From a checkpoint of a small class-conditioned image flow-matching model: 12000 steps.
Rows from block 8, named by matrix and row number. Rows with one number belong to one channel. Each number is 128 + 24 x the weight over its row's rms, rounded and kept within 0 to 255. All counts start at 0. Numbers have three digits each. After the name is the row's rms in percent of the matrix's.
# convs0: first 3x3 conv (model.decb.0.0.convs.0.weight, 96x192x3x3), inputs 91-97, a 3x3 kernel for each
# convs1: second 3x3 conv (model.decb.0.0.convs.1.weight, 96x96x3x3, transposed), outputs 91-95, a 3x3 kernel for each
convs0.41 080:130167171151164164164161136145155155151158158138145152143153135160158150147151148135127128146152130124126122140170151150188151157153147163174161179192166146161149145121104137127126128126138
convs1.41 098:185131131139142141128156150142123162121122143142106171153122125143117146132142133159139157173121133131118101185126093137101116145104140
convs0.42 076:094099091109100088127111121127156155130148175115145144139152132130141139155128156118132107128141116141144140146161144172160139140143151113128145094122137127137135122149149115144158133154168
convs1.42 082:117120084122135112133122098109142156070122144115102105124150162185160125137139101153121113140122117141113114131122142112104103155141106
convs0.43 091:124089114142124136155163153131140141146126150135152147141126151156143147148138154144126129150150152140134153152137136137141142150131141125107116142133100139184176146130144128111094132114109
convs1.43 086:136155176168166104147151176102099069110114098083143109133141116144155148118136106133124124144126135141141090121134146119169148119128107
convs0.44 084:124159163149180167149159130165176153169169157157160153151170140157150154131129151141112128134154154148128115160143151166160147153172149172181160174155143148152140143127133140137140151138105
convs1.44 081:171154186139089111129144159103088118132125137119091099118121102143163137147124132126106114165183156114111135132113127114128146081042116
convs0.45 083:148113117130122145126120126141147132159149151157141134154162114155135151157152150139129121133138134148146121148149150147132158160148137129110107123112132140163157145123158142109109135130136
convs1.45 077:150126167182189185128148174169146121114101096131092127142146130135130157128109142135114120145153168114140156112132126102123111130159165
convs0.46 086:127121139145153154142158113127137151115153125111154150149142148143150147148160140121132131147155158112097120143146136158135158131139154166170150164176158148177161116122116128158137118146113
convs1.46 113:089209114132171109119123085137191169127174149178171121085102094105133170077148121124124142113133143127174126121081133127100161130122146
convs0.47 081:127121134083078084080078121129133119143158161117130131161143126155154167172168146125128128115116141124134121135132180152116161149134163141159148166162141164124116160176168145144143151162153
convs1.47 087:134154161120118143106121113111080163130090144154142177122116105152162176157152153119146102102136097078117084136106100152127134104077122
convs0.48 082:148154163107113126140124151118124165107117120128122132145139138134143128139152119117116137115114100118138133155163149139140125148167149150129135140133161139146172133125148143136186144165171
convs1.48 089:115107104106136136089107108145150151101110124109083120162147165159100102165131125094130109136130136147143145109119119147100063167150145
convs0.49 074:128149175147173178155178133151157173147208175137176133122153145172163118111129132147151122165170182192134157137139174166165160134140139156176162160176162170176150136127111138127126127129121
convs1.49 112:079095104093092150087068038118127146126122115089101118107125102118102117092090095118117141121148142153155168106115121118127143102108115
convs0.50 090:138146152113116122145155104137154116126145112132177164139135128117126136140121170141160138137139128129138136160158160163181155123141096146158158135148157140164139142148129139153144157150126
convs1.50 100:139175115132163113139167114115126147149127145107130120099152121076070089121106111149138134111153170116096114126154144122155157124093105
convs0.51 097:154165166169183153156177130143155143162174161135147150146156152163162164141148148142144126146151147140131136151151162152172164151161155157172157177181171154167151137125118141126117131118110
convs1.51 068:171172181151164186136197133124118116083103103081080122097155125150152141167143112106103135143150136108095122083115104118096104088084141
convs0.52 080:133133152112129147145113154139121145140127160154155153159114158132123113147170142120122138124124165152145174119112133168149129167170142146142160155158162144120159141147156138148163123104147
convs1.52 125:153122174144115140129130132188133109162128140177132153107140181101103143107122129073134117106137128116106096151128134146077124149047139
convs0.53 080:150144151152139143140137155092108104124127116128120127158135198115117169135130149137149148114120112134112136122117129145128124150154148140159139132125095115117136177160145130104121165145138
convs1.53 090:155155147171149140158168112107175131134138135146098128133096075120090084152158136131120111131148137125171105099071137116124128111194162
convs0.54 071:091133112125164137109155120146161160160151131186156149159113149136115141135122137144136137155163109130140103176139110133119131137115133140136135128132164123139163153123125131111138143147174
convs1.54 105:138085109138109115089085077123097116132137163105105097124135104100128141162135133135133125167152151152165172129137125092107122076111131
convs0.55 062:119082133142134116139123086119133144160140200139132169146153127139172181128177147125133113140133128098131115151150165158197197134158131116141140133161166164170153108124124130121133131119123
convs1.55 084:130132118105107095079127124108116134111139128134141104094137127151134115098113140161178130105094100134107082141156164141104079142102058
convs0.56 079:148147095156132094135131118145146144126143142142142157134125140142135152135126120138145148158158137154153124144160150146154138133144131150158143151132080136121123146151132155161113158147114
convs1.56 083:095126141125123131096106129172125133185148117171127128147109115094157183125130124119146162118121108141133103136121122102118150093104094
convs0.57 087:113110104117114114125123099138150143150162160144157175135118133130125128121156121160132137144130134153139135167150144118131160121145133130145151138129141168128122139156131148156136167177162
convs1.57 088:152146127190177141163158151122114166157120140150102108085134160134131096147148094132141121076106099146162126115143143090139122124140098
convs0.58 080:098123097106120107123123118157150127134164143130146127160141143159132152146139117092079083112120092115124132133129166131131148148134133106112136123140150153155149144162159142160155135144143
convs1.58 095:164133151117111141104125111105107162111116136132115136149162179164135158133092136130108101126094131133069142103183135110133136146075113
convs0.59 086:176165139157162127135174116135143137107115131137143126127140150127137122132138130146128112128150148158112101136156130129159192123127135169164156173161151153153137133123125147111115133130127
convs1.59 131:113102107109125136162147128145116115149128140124138122143193144127127112101141111134125131171154122145112092101088095110128139118103081
convs0.60 100:140147143153167149147160125149165156152170161134144154150166150157164164146160141158145130146152149146137145153156169149165152155160141156165160170174170146152147135126129143136130133131133
convs1.60 063:078090107150193187133117139134176182160119130143146141124143164150109137106109113171158164135123134140145138099127131131152132154103107
convs0.61 087:127161128139153143168173141171173153148144157138151141159124148143139142133142126157154143167180139140170126154170144123160135128151138158155155145121104146147140141116133158132139146129138
convs1.61 097:124162127148164181152154153136079090115130124138080127130121131095142170130154111150125121146120108134134147152152131116130139159129149
convs0.62 073:114124136137154142131162158157137162161143166148175164162112122159140107138125112134119144146142099133143127158145143138131143153129141128116136132113160164138144157101141139096184150128183
convs1.62 077:156128151130112155140120130108111130133140105126129124148125141089058059141132127101108083119118129126135132100146148121110103135100104
convs0.63 081:134113126149151119121109113108111136122099140148114118124136158120129165151140148110118117114106129111099104128114095145131154160145154158157128171171126173177154150122133151134125132137140
convs1.63 094:151211162131170170126140118133166163118107093100111139120175137075117103124149094150141115124132123153172120131124105120124105127118141
convs0.64 089:120100106144128148146104145157146159142148153131126136145149131151151129150123130103132125099142135121115107176152167175158161149137107151134142128123126134125129157139135128117168133122135
convs1.64 106:159140137131114138162148123094083088128137111139118144117132107160132120140096109140159143115166164140175097148164145096076139098119127
convs0.65 082:160144181134157181148151148115160124118140139120134141174159147169137132178163152115139176126137169108107126124158143130174167142198198150134148171162165145151151169139128160159143168144131
convs1.65 117:145175177174155151162136132120161143128140127146150141118135164155151120139139105110084098105097086111111096100104077114123104111139111
convs0.66 077:111141146143176163126166124158134141152112131137146117144185168149117178125135161125134117117099131122102111172176156144157151154160149135132150134115146137134124138123141133116125126113150
convs1.66 097:138153145110163176143156150151144152111154179093152170118131164115119113109123118117118084133133107126151119151141117129153156133154186
convs0.67 073:153133150130114149131121138132123130150103126118123141138160163150150168152153142126151152120104124128105107122118119113119136117137120142140148098075125078048091139148148116120115138126127
convs1.67 077:107160135102122119113105115123158134140117127128103110172121116140110102127153120179167157160179145146200144147156142133140142105132153
convs0.68 091:127140136142150148143153132118120105152145127140141151117120121104124136124124151159146155127135124142128130163176162133142156134109145144147148146150152149149115161180174162146171152139166
convs1.68 121:098164145113152148122137136129098139144073095137130136112079141133115127108145098109118107106127137118122184146081117160164151126122127
convs0.69 089:158141143120127121157154139108146164147150140145163134140168142151171158137150149144152154155150120142156140106139116116142154129148175145148141151159144144146130127135120141171157128157139
convs1.69 100:171122126134127119139163103108101089102086102147067120134125145147114129150093109130118138162076113177042105097136181134083130153045115
convs0.70 083:128141176133133124140160132159148166135132154128149154142152169146120132145145137152136162135130141122094136147135172154115133126123115142191172164194169144145136108153150129156142131162123
convs1.70 117:090089131145083123161135159170114151110142105127113131106152136126127121128128148098180146109138133090119118146101127106105113090090103
convs0.71 089:133138132144148141135123138146132124142160138136131125134117107130113126133103120118136138120149150138143154134129145150136136158130089153142164143161156153119114154169186163156176157175178
convs1.71 138:166128131149127152157145155151127103125140132165175149129120089118089090131116113091120154109149160149174160135156115127122147126154149
convs0.72 080:126178164114116129141136116103114133122156133135138135137118126114105106125141139125151141150184170142145146167147124140147131139133122139148143135144142145140148122140150126124127149131152
convs1.72 122:099125111089116117107138128190183183161164163112126133109100099104099113116128091142124152154145142140143138150146144139124119071104118
convs0.73 081:068086138111121145111137141149152165154152146136126143132145163136152142123155156150113116131116112136115099129087103165137115174114137156125149154112131143122143125155139121157125112155124
convs1.73 112:169127196147139194101134179145115123146097128152071104146151141131137149151125137121145160136134140105121194140180128132120116130067092
convs0.74 074:146155150146161138156157110145161132144164170141168161164163160170171150151150134150132125151154144145125118148152181143162159148149145161178164166168160141134130128125109130127107114112105
convs1.74 085:128157124108128138073137090124109157140144139145124151138122116118139136133118120100162145125144126109166133127133131155131142116081132
convs0.75 089:081103122107112151137136161142151140138157156154149137131136139146141134150171159149130131153146137132136130141140124121133125150142131137124141125106126177208203135130128157139157165162172
convs1.75 081:141155154151168157150122151100067128114120138109108131135113128144167144099128097132065075125107106153161132119118126092162103087143136
convs0.76 077:149187149166179141174172141151151118139155126139138146159176170169168149133165150153123106132146138137135139126142155142177154122153134157169170167172175155159148136132135143151147128141139
convs1.76 105:089092116149114138123107172161117093132126129145104135144133127130125118116174121096110160088106156097139155130114122072129142115116166
convs0.77 078:145142154139130125124131127134127111159112119144109155105112103133132114145157130148134151139160129136149122141148148140153146143134144162165163158174171154160150126142154134172154143163155
convs1.77 104:141141133114159155126156155138092122111102095133112139109124140093147156117136080139148163164165136148130092118109144096133154130102144
convs0.78 086:137139163161158160167196133178172166164163156155147149150146139151156150153148142137123120144153142128143128166168168147167170135146155152172159157158154170178171135122101161114128138116126
convs1.78 079:094127124143157171120129137168107124113138127119129104159156141165130124089126122137112146136113096154137119142090107145148118117094081
convs0.79 088:174182178125161104131136120155115103151135120152128106137133151144132114154129146156165155146132147129118138177168173182141134145158166173173164165159154143145146156151151131165162161170146
convs1.79 124:185144143109121154133129117159090102116120138192140144147162148123144136144139124187167135151149126179151160134127119069100127083078090
convs0.80 090:139117115142139121131160124142148173144160100120144174134140122144135098122125107137143155171176154103116136141127137136139124141135149142138128137128125103124157154145125158169180141129123
convs1.80 132:132130144111126152154136124118101099101113107111137165122118155163130103131123115116131138136122138113143131136138159148112082110128128
convs0.81 080:170156155155167161160154113147141142169158157144147145164143137152161134147147132141155155129151111117118122153153176156183181148143151145152151162190158149154143149091096143108145118114108
convs1.81 102:152124138143133135195175144149165120173152154146159160106160145127136134123133153133114113144157160136129133116117086097146104139113164
convs0.82 084:147148149138129148145147179136126153150135151146142141149165151135160131162173158141140117149154130159154151132141116149144149129160170145128136094073125081114152151130141156158147147137133
convs1.82 088:149155147163135129163120124158138101142116107150101128149116150139109149118139139113093148147144166169187109098145200140118154172146133
convs0.83 092:120135097161134141120109120132126105128118168145143154158151138136166144147142136139111126135165159124133166156155177125139176134130135156161148154154146122112136172184150183153100126128105
convs1.83 101:098127128115127128156119093095088104144136113115088082145130124114149153062127142139127130203176148121135095109123125135131117114139092
convs0.84 073:118147146117129143131146108131141125146146115132156141133159132141166143128176143143137144178175186135129120139170119145154130121126138156180162176187167144148156150146127151159144154148144
convs1.84 095:161157123127136138157171160148111115166153164143124114124102129154123126112130133115122130097121117148123124117135099142131138104102089
convs0.85 084:122106121131133141105107152168132110150138085166138117137125129141131153127119132124089117117104110117114124138113132138152143132131142149114139139111143160187179137080098161098120136079138
convs1.85 082:110162129071167157073141157133077140118079095144089084124139147164118125151141135113127111146154149138169152115102087145118112116129136
convs0.86 082:124107129150115119130121115115139152127144127114130152157160148115121166127141139141161175097104148140179177101120120140125104109154144134139150171180181152141124119162176164201202141142150
convs1.86 091:156124094139113127147136135150158167101110130121123124125110117155124118127106116125100106138123127084086124131122132137129123120121139
convs0.87 085:133148143162166153166170114148170145164170157134146131134154152150164155143157144125126104152146148145140133154143174162168163155141142156176164175190176162171152147140125144132107117113112
convs1.87 089:149165142120126150143164135122109145147148114154112131108102094120153098082130160137127120126096101115116081128108081108105083158137122
convs0.88 085:121137133128141136123155141137140128132149118136135128120151143142152142158134152125121126127120145114113105114112138144137115151135121151133140169187175122150159144147138128124124127157158
convs1.88 091:164175204117144148139162121082091136084096133098136166158114138165115126175117127118132125143082132139044108105096100161089094187080075
convs0.89 092:138163153147169136148153112147174153151168150134150132139156156170164165135155149156153141135142130156147126160158154159175159145152143169178161175176168142145151141138126139146129130127129
convs1.89 072:116140139107112122123140106126123141131148114115133099113133132124103133139170176149136119119151131111143195139165155082088092160170167
convs0.90 070:130105135162147122111098091137126145143154130136128105161153126184171135141141115155146145160159165130115151135152148169164158148171135169178177159160161142116151130133138128143151111130127
convs1.90 081:173203186208205216180197186109082105096111084084090074118124118102108091114112105105106129125114124110120108109120113092095112100089112
convs0.91 083:151154121139141109127117115130168160144153150123132148159115106138132107147154158105130148136137146126132150171161135137151123134123099149151143158175168120125147165161150162167180157174161
convs1.91 109:114104084090123110133133160132140146148068066123102088122123131120129059103119112123126132158136136119158146167134144176146129093134139
convs0.92 089:139113121143140120121139144171140135151141150121112136149156153160149164121150173168117167140146157124131133129149165109132175136142165147134136147129158149111164153162142160144165169120171
convs1.92 121:146107138139100108132117130135067124142117142135124077140111140097110113115092067115122127133123153098086141164122092131104139151102098
convs0.93 078:145154142162162150172175132134145137115156133102133129136161139130136146138154142140173151146175151118136103171170204139156151129164147163156142154144160147140143166125118133115099134126121
convs1.93 104:117153161148131172140130158125130127133143155097112143134113076108107085119131133107111103145142105105108157136130095103106139082087114
convs0.94 084:154148111129143112143162105143165147112153153111115131134128116135154147124143123094118081116132085132119094174163138153154146137140116151138146178163151155153151171147110165142116160142133
convs1.94 142:065092093097099120136144148105073081130078069150109104142134140096119120109136157137160159133152127143115097147170145143147133120127137