{"grayscale": true, "conditioning": "class", "targets": ["object"], "logit_normal_time": true, "hidden_act": "relu", "pixel_unshuffle": 2, "scale_shift_norm": false, "attention": true, "init": "torch_default", "residual_init": "none", "eps": 1e-10, "epochs": 24.9, "weight_decay": 0.0}
Rows from block 3, named by matrix and row number. Each number is 200 + 40 x the weight over the matrix's rms, rounded and kept within 0 to 999. All counts start at 0.
# emb: conditioning projection (model.enc.1.1.emb.weight, 96x192), inputs 96-191
emb.27,231,175,212,253,164,182,212,257,277,216,196,213,219,137,107,201,206,240,181,275,194,194,241,250,262,213,212,219,257,198,212,86,190,179,166,182,265,170,163,130,200,196,237,175,204,179,192,164,196,176,300,182,202,257,226,209,99,188,204,229,145,237,174,153,217,195,204,198,226,176,183,216,198,169,177,223,203,142,184,246,236,178,188,222,172,195,226,268,188,135,177,171,218,237,210,197
emb.28,207,162,225,232,143,115,230,187,251,203,200,238,224,270,218,256,243,193,282,208,218,185,237,192,257,156,273,226,92,171,143,256,233,167,155,186,323,188,267,358,220,289,204,194,203,184,103,185,92,198,151,116,199,229,181,139,303,230,147,187,275,88,163,313,226,163,186,95,159,203,185,219,210,216,167,234,237,285,227,171,218,230,195,262,186,145,221,204,192,171,146,208,255,235,259,205
emb.29,205,224,204,269,197,213,212,181,159,240,210,249,184,184,231,224,219,190,117,170,214,194,156,187,113,221,126,191,241,257,202,224,172,154,207,233,129,191,228,171,215,204,217,185,211,207,209,208,168,211,177,192,210,237,200,153,92,199,243,202,149,233,266,194,210,211,185,258,168,201,226,180,205,158,205,218,199,184,227,157,184,179,212,205,216,191,194,231,181,153,209,129,201,224,223,190
emb.30,237,214,196,166,181,283,217,213,258,167,170,116,170,274,240,153,216,172,178,162,151,174,226,153,169,188,212,186,179,187,226,216,256,196,125,190,252,154,191,179,197,142,196,179,190,196,181,180,229,161,254,182,220,215,198,220,300,211,216,221,262,187,170,286,200,169,134,156,183,198,193,198,226,191,191,194,214,233,270,179,205,166,168,217,131,183,189,250,197,242,178,211,201,183,202,183
emb.31,179,266,202,149,209,263,198,160,176,198,208,203,157,267,304,220,176,196,200,155,158,222,192,142,158,179,203,205,169,223,194,247,220,216,197,212,192,224,212,190,183,190,193,239,232,212,182,194,206,240,169,217,203,214,221,161,192,250,212,193,187,201,187,198,204,166,183,166,168,216,216,225,168,226,195,182,177,211,231,167,226,196,216,191,254,178,226,171,211,213,248,164,193,186,166,179
emb.32,132,198,210,162,198,230,193,113,183,144,192,53,194,207,245,183,203,228,220,186,198,196,272,132,181,231,243,194,194,209,230,202,252,179,184,184,140,184,266,265,218,189,196,176,206,184,165,179,338,192,138,257,236,190,192,179,217,239,215,209,208,197,212,298,213,203,168,131,199,214,187,232,128,190,179,135,187,265,177,184,195,142,202,148,182,208,195,187,209,216,225,195,203,219,172,189
emb.33,223,190,212,165,217,121,223,217,191,172,205,221,237,154,253,186,238,186,144,199,168,191,231,132,275,229,267,211,261,216,255,260,165,196,234,200,150,172,184,187,232,228,196,177,235,200,258,177,250,175,273,165,219,182,201,235,213,206,251,181,273,261,198,193,206,203,172,202,225,206,168,184,220,229,206,216,229,123,151,180,209,188,166,211,235,202,177,201,172,171,178,174,192,250,199,186
emb.34,159,208,199,180,210,163,211,212,318,183,167,125,232,152,158,198,173,191,263,220,180,191,157,221,258,213,229,227,183,207,178,114,189,204,188,188,274,198,173,189,216,197,235,202,240,191,200,177,187,210,215,202,197,224,226,187,111,180,143,197,149,256,175,232,205,192,215,155,239,206,197,243,189,267,205,168,195,188,207,225,217,198,206,216,226,201,201,229,213,208,244,178,208,184,183,188
emb.35,206,213,187,198,196,153,202,158,229,200,197,197,183,236,177,155,212,211,195,185,200,227,220,133,187,131,207,212,201,220,163,174,131,216,166,212,223,248,231,180,178,154,187,210,215,211,229,223,209,246,192,159,238,231,210,221,225,187,197,213,198,185,190,180,186,220,183,187,204,176,204,231,196,192,211,208,196,160,243,270,215,194,219,199,113,133,235,222,209,233,195,200,217,162,230,172
emb.36,236,173,206,147,205,206,217,184,213,157,202,195,208,73,188,212,220,174,218,283,166,189,153,199,162,226,204,198,189,220,188,140,170,199,133,202,221,219,221,150,193,146,199,185,211,192,195,170,220,198,194,293,151,251,245,241,174,191,213,238,200,220,152,190,229,207,242,244,221,182,194,217,211,224,185,175,201,208,205,224,212,200,187,210,167,171,198,243,189,215,190,197,214,228,253,201
emb.37,241,162,195,235,174,220,227,188,278,169,155,234,180,239,202,167,247,217,235,261,190,165,231,279,206,202,240,209,223,229,170,154,185,198,230,182,230,163,167,185,221,192,208,160,237,168,143,187,221,161,200,262,199,223,205,220,158,185,220,230,206,232,181,120,203,194,258,261,168,171,182,157,188,218,186,253,243,224,199,266,213,199,172,232,191,184,189,194,177,203,191,157,217,203,179,192
emb.38,162,209,191,191,218,216,199,145,275,202,225,177,212,236,240,185,223,215,162,218,205,206,215,192,224,172,199,197,172,184,181,192,199,208,221,210,228,239,199,261,190,203,205,205,230,189,193,212,249,219,76,140,246,238,178,221,155,202,237,175,202,217,156,203,226,196,163,214,151,211,206,200,191,173,191,179,201,220,175,241,191,195,214,203,177,186,187,185,191,193,221,192,171,208,183,180
emb.39,271,174,222,213,159,197,243,252,186,154,150,228,216,219,257,118,257,208,168,191,219,141,179,213,208,177,328,192,159,241,210,196,197,178,221,175,142,126,181,210,218,167,225,178,210,151,261,168,259,141,192,235,207,189,195,275,181,217,227,227,251,229,204,130,207,193,205,273,179,154,157,149,190,252,159,196,233,202,166,208,234,193,160,210,244,196,161,172,161,221,175,198,210,253,209,220
emb.40,161,206,209,199,156,187,210,211,284,170,208,117,209,127,144,153,187,242,226,243,233,211,223,226,273,250,244,236,251,192,239,119,198,202,253,188,199,189,190,156,225,207,252,194,258,194,188,180,256,187,269,204,194,148,215,179,61,197,158,178,162,266,156,172,212,198,235,139,246,205,186,216,183,202,196,160,212,126,105,217,240,189,183,186,233,214,192,194,202,144,209,177,213,238,245,196
emb.41,202,201,209,149,179,271,244,222,159,240,203,192,268,193,213,375,212,222,274,203,175,199,161,303,194,170,378,217,237,197,205,208,214,220,116,201,129,173,257,373,224,252,182,185,183,200,112,198,202,179,33,344,170,193,195,173,238,210,184,191,113,175,198,387,225,176,253,155,214,210,179,216,142,189,193,203,219,417,186,75,211,218,214,229,333,172,189,186,168,161,186,170,218,43,170,167
emb.42,208,183,214,191,247,245,220,273,131,256,172,212,247,113,104,210,184,202,189,197,182,211,236,133,201,54,226,230,261,218,234,173,107,219,146,177,198,194,169,228,237,194,221,205,219,192,250,183,148,233,198,218,246,219,175,213,204,253,202,199,149,116,280,205,211,156,144,250,278,179,232,208,250,250,191,218,200,77,282,146,223,182,172,162,254,176,199,305,205,261,210,195,202,237,163,202
emb.43,203,174,212,125,228,347,255,158,227,294,165,19,175,337,209,124,230,240,337,34,101,166,158,196,142,0,266,210,170,140,212,236,229,185,203,171,287,169,52,310,204,215,204,160,228,192,73,186,125,171,201,377,246,135,226,239,294,214,155,225,16,119,167,370,240,203,88,86,219,172,156,186,171,154,179,213,271,339,304,122,225,161,179,217,205,144,164,203,187,209,222,200,227,83,219,257
emb.44,228,186,228,215,175,155,234,156,247,235,169,129,247,125,127,165,241,215,161,194,225,182,242,183,172,153,174,206,283,185,209,166,201,176,74,202,247,189,215,137,235,221,243,172,198,185,278,197,229,169,279,183,244,269,204,245,215,208,255,226,268,178,241,177,211,192,86,219,215,174,187,176,265,226,197,224,213,77,239,239,193,186,173,218,54,194,188,257,192,232,158,191,204,265,239,247
emb.45,208,197,217,170,160,162,184,227,235,234,193,177,198,163,197,71,200,232,214,234,230,187,222,221,223,189,275,210,32,205,195,226,188,168,314,199,225,206,113,233,206,170,186,193,229,190,184,185,130,217,236,175,253,121,187,209,174,179,167,216,148,212,97,150,224,205,250,204,303,186,191,199,167,162,163,143,223,179,170,207,224,191,197,166,232,204,169,137,207,202,180,175,220,228,260,215
emb.46,215,190,234,105,198,286,203,310,141,251,188,145,220,203,244,214,205,143,268,28,124,173,138,148,307,137,216,205,217,181,294,267,151,207,209,175,199,157,87,205,243,170,186,208,193,188,208,194,209,179,275,194,217,191,188,232,217,203,202,231,144,283,214,262,223,182,200,161,309,205,170,195,208,203,179,177,229,183,182,156,231,207,179,207,226,176,204,206,176,187,191,157,228,171,230,214
emb.47,186,177,194,166,217,223,190,256,243,150,178,116,168,194,306,120,213,109,248,105,150,200,228,165,180,176,202,210,219,177,236,299,157,228,111,164,265,192,180,262,207,291,196,233,252,190,152,185,151,209,281,138,169,252,205,191,242,211,191,206,315,271,236,176,204,161,199,189,215,201,196,200,184,200,213,200,200,258,257,219,213,191,178,186,69,179,229,224,213,183,176,156,185,243,226,183
emb.48,236,165,203,253,247,155,230,228,164,233,161,298,216,285,202,250,222,247,250,203,214,181,172,230,210,188,236,238,215,193,159,213,180,203,191,199,190,190,215,204,208,201,226,155,184,189,215,179,148,154,179,161,228,143,228,222,252,222,258,206,192,140,176,230,221,189,170,262,170,174,155,165,217,196,178,253,236,239,203,192,219,215,181,238,212,191,155,159,164,196,188,184,232,186,232,213
emb.49,159,193,205,186,213,192,201,164,153,192,222,229,184,235,199,237,158,194,174,202,214,228,176,116,180,219,207,193,210,208,229,218,206,183,226,208,185,251,175,185,220,231,201,221,212,219,203,222,189,240,169,223,211,170,197,197,192,212,186,190,210,215,199,232,186,208,192,186,193,197,222,223,170,192,219,199,164,183,179,185,198,206,230,191,208,215,206,191,232,173,196,188,184,159,213,192
emb.50,204,169,223,220,200,214,209,185,167,190,214,287,230,196,236,268,226,220,194,229,227,181,155,216,196,249,150,191,204,213,167,199,178,184,222,181,181,189,198,174,180,217,198,174,149,190,236,180,216,211,186,193,150,228,194,216,204,208,221,201,232,184,208,170,223,202,259,237,207,203,165,180,183,155,184,222,213,196,173,236,207,197,184,211,203,194,185,204,205,181,200,194,196,207,193,243
emb.51,271,181,219,201,203,235,247,200,112,230,155,255,173,172,253,172,239,229,244,195,214,173,205,196,192,196,159,201,242,229,253,248,203,158,245,181,195,141,174,155,220,256,192,164,214,170,225,172,203,137,200,216,211,178,218,253,257,224,243,216,241,202,211,205,225,183,230,236,198,211,168,177,205,185,166,250,245,188,210,143,211,199,155,216,244,208,176,163,166,234,192,153,209,242,223,274
emb.52,259,210,202,203,137,263,210,165,172,231,198,191,132,283,332,95,239,182,192,112,212,148,213,125,231,187,180,192,91,200,255,296,220,162,249,180,185,160,142,207,171,185,173,195,219,174,188,183,157,171,254,214,240,150,215,247,297,225,206,244,260,239,134,247,225,177,147,206,204,169,200,194,201,192,197,228,222,267,269,156,228,175,151,212,195,202,164,131,169,222,202,196,234,243,244,206
emb.53,212,171,209,244,212,166,193,205,251,150,169,163,230,153,217,148,206,226,259,227,127,179,136,150,240,183,243,199,145,240,194,150,216,183,179,177,217,197,194,226,232,162,207,188,202,192,212,183,211,178,215,219,158,135,261,220,70,198,194,241,167,251,143,206,210,200,252,200,229,225,212,222,164,214,174,158,223,264,155,240,230,163,191,185,162,204,180,154,184,160,207,148,226,164,176,169
emb.54,241,169,246,164,137,180,216,185,28,168,187,85,193,113,284,143,208,128,248,96,168,189,88,172,174,199,223,203,167,187,341,350,227,174,230,188,127,187,160,229,214,274,206,170,182,180,233,199,222,191,333,173,174,91,194,161,247,204,181,208,266,127,115,220,225,184,330,213,251,179,192,178,187,211,185,244,215,260,149,83,197,288,193,210,225,161,192,162,204,126,143,212,195,219,178,236
emb.55,195,178,172,142,143,215,227,183,294,252,209,126,221,188,111,152,213,316,68,279,319,187,281,291,268,35,229,208,217,235,212,78,172,191,191,191,130,175,232,227,239,21,214,171,231,183,273,208,299,171,139,256,371,234,190,187,47,177,147,189,0,190,178,154,201,215,94,185,324,174,190,145,237,209,186,205,211,96,185,289,173,218,183,238,242,187,190,300,216,295,211,181,213,272,160,163
emb.56,184,245,194,214,194,185,195,199,215,156,211,279,213,160,183,295,191,178,209,223,171,225,162,171,257,203,190,201,217,197,153,203,159,213,144,194,183,234,203,196,173,206,212,247,206,240,223,174,238,260,191,203,170,289,175,197,167,211,242,196,191,270,231,182,179,180,191,251,231,201,240,250,206,172,225,154,175,164,185,247,224,179,244,217,222,191,254,211,228,168,246,193,176,187,205,158
emb.57,254,187,191,188,153,147,241,140,163,200,198,251,202,237,216,161,239,200,208,180,199,168,248,167,236,155,278,233,250,209,201,212,162,191,242,179,210,158,156,170,191,169,213,216,220,171,221,169,273,184,197,189,257,227,214,214,255,206,235,243,218,165,132,215,209,187,207,248,184,149,165,196,229,206,193,237,233,196,120,152,210,191,183,223,211,160,187,223,155,207,193,213,206,232,279,232
emb.58,238,153,229,220,208,264,225,206,154,236,176,260,188,223,220,226,232,199,274,190,156,154,160,237,132,189,179,201,194,204,174,172,175,187,212,153,225,146,138,151,187,155,220,160,165,166,186,187,232,140,168,229,191,242,222,264,283,209,254,242,179,227,226,192,220,176,206,262,158,157,152,177,205,198,184,186,236,212,214,176,218,167,178,197,242,185,163,203,162,222,179,191,251,201,198,260
emb.59,206,194,227,172,202,201,210,230,171,285,185,175,197,38,209,160,227,200,207,237,220,200,173,166,239,172,123,223,279,231,296,195,158,181,229,190,203,175,149,84,246,198,213,186,185,168,271,174,197,178,254,178,221,89,216,232,157,226,193,235,175,223,101,211,194,168,196,183,342,223,209,177,191,202,212,205,220,89,143,132,194,213,185,200,224,236,168,179,198,247,185,153,215,258,237,248
emb.60,148,185,185,257,196,164,200,157,147,188,204,243,226,177,167,234,174,184,236,218,218,229,186,180,155,210,176,193,242,237,192,201,193,208,273,199,196,249,193,208,203,257,214,191,209,206,163,220,192,218,141,251,174,177,191,175,147,189,199,176,157,211,221,240,190,215,222,176,176,213,214,222,146,200,200,181,164,188,172,181,203,191,211,173,230,205,189,188,221,149,205,147,205,203,224,203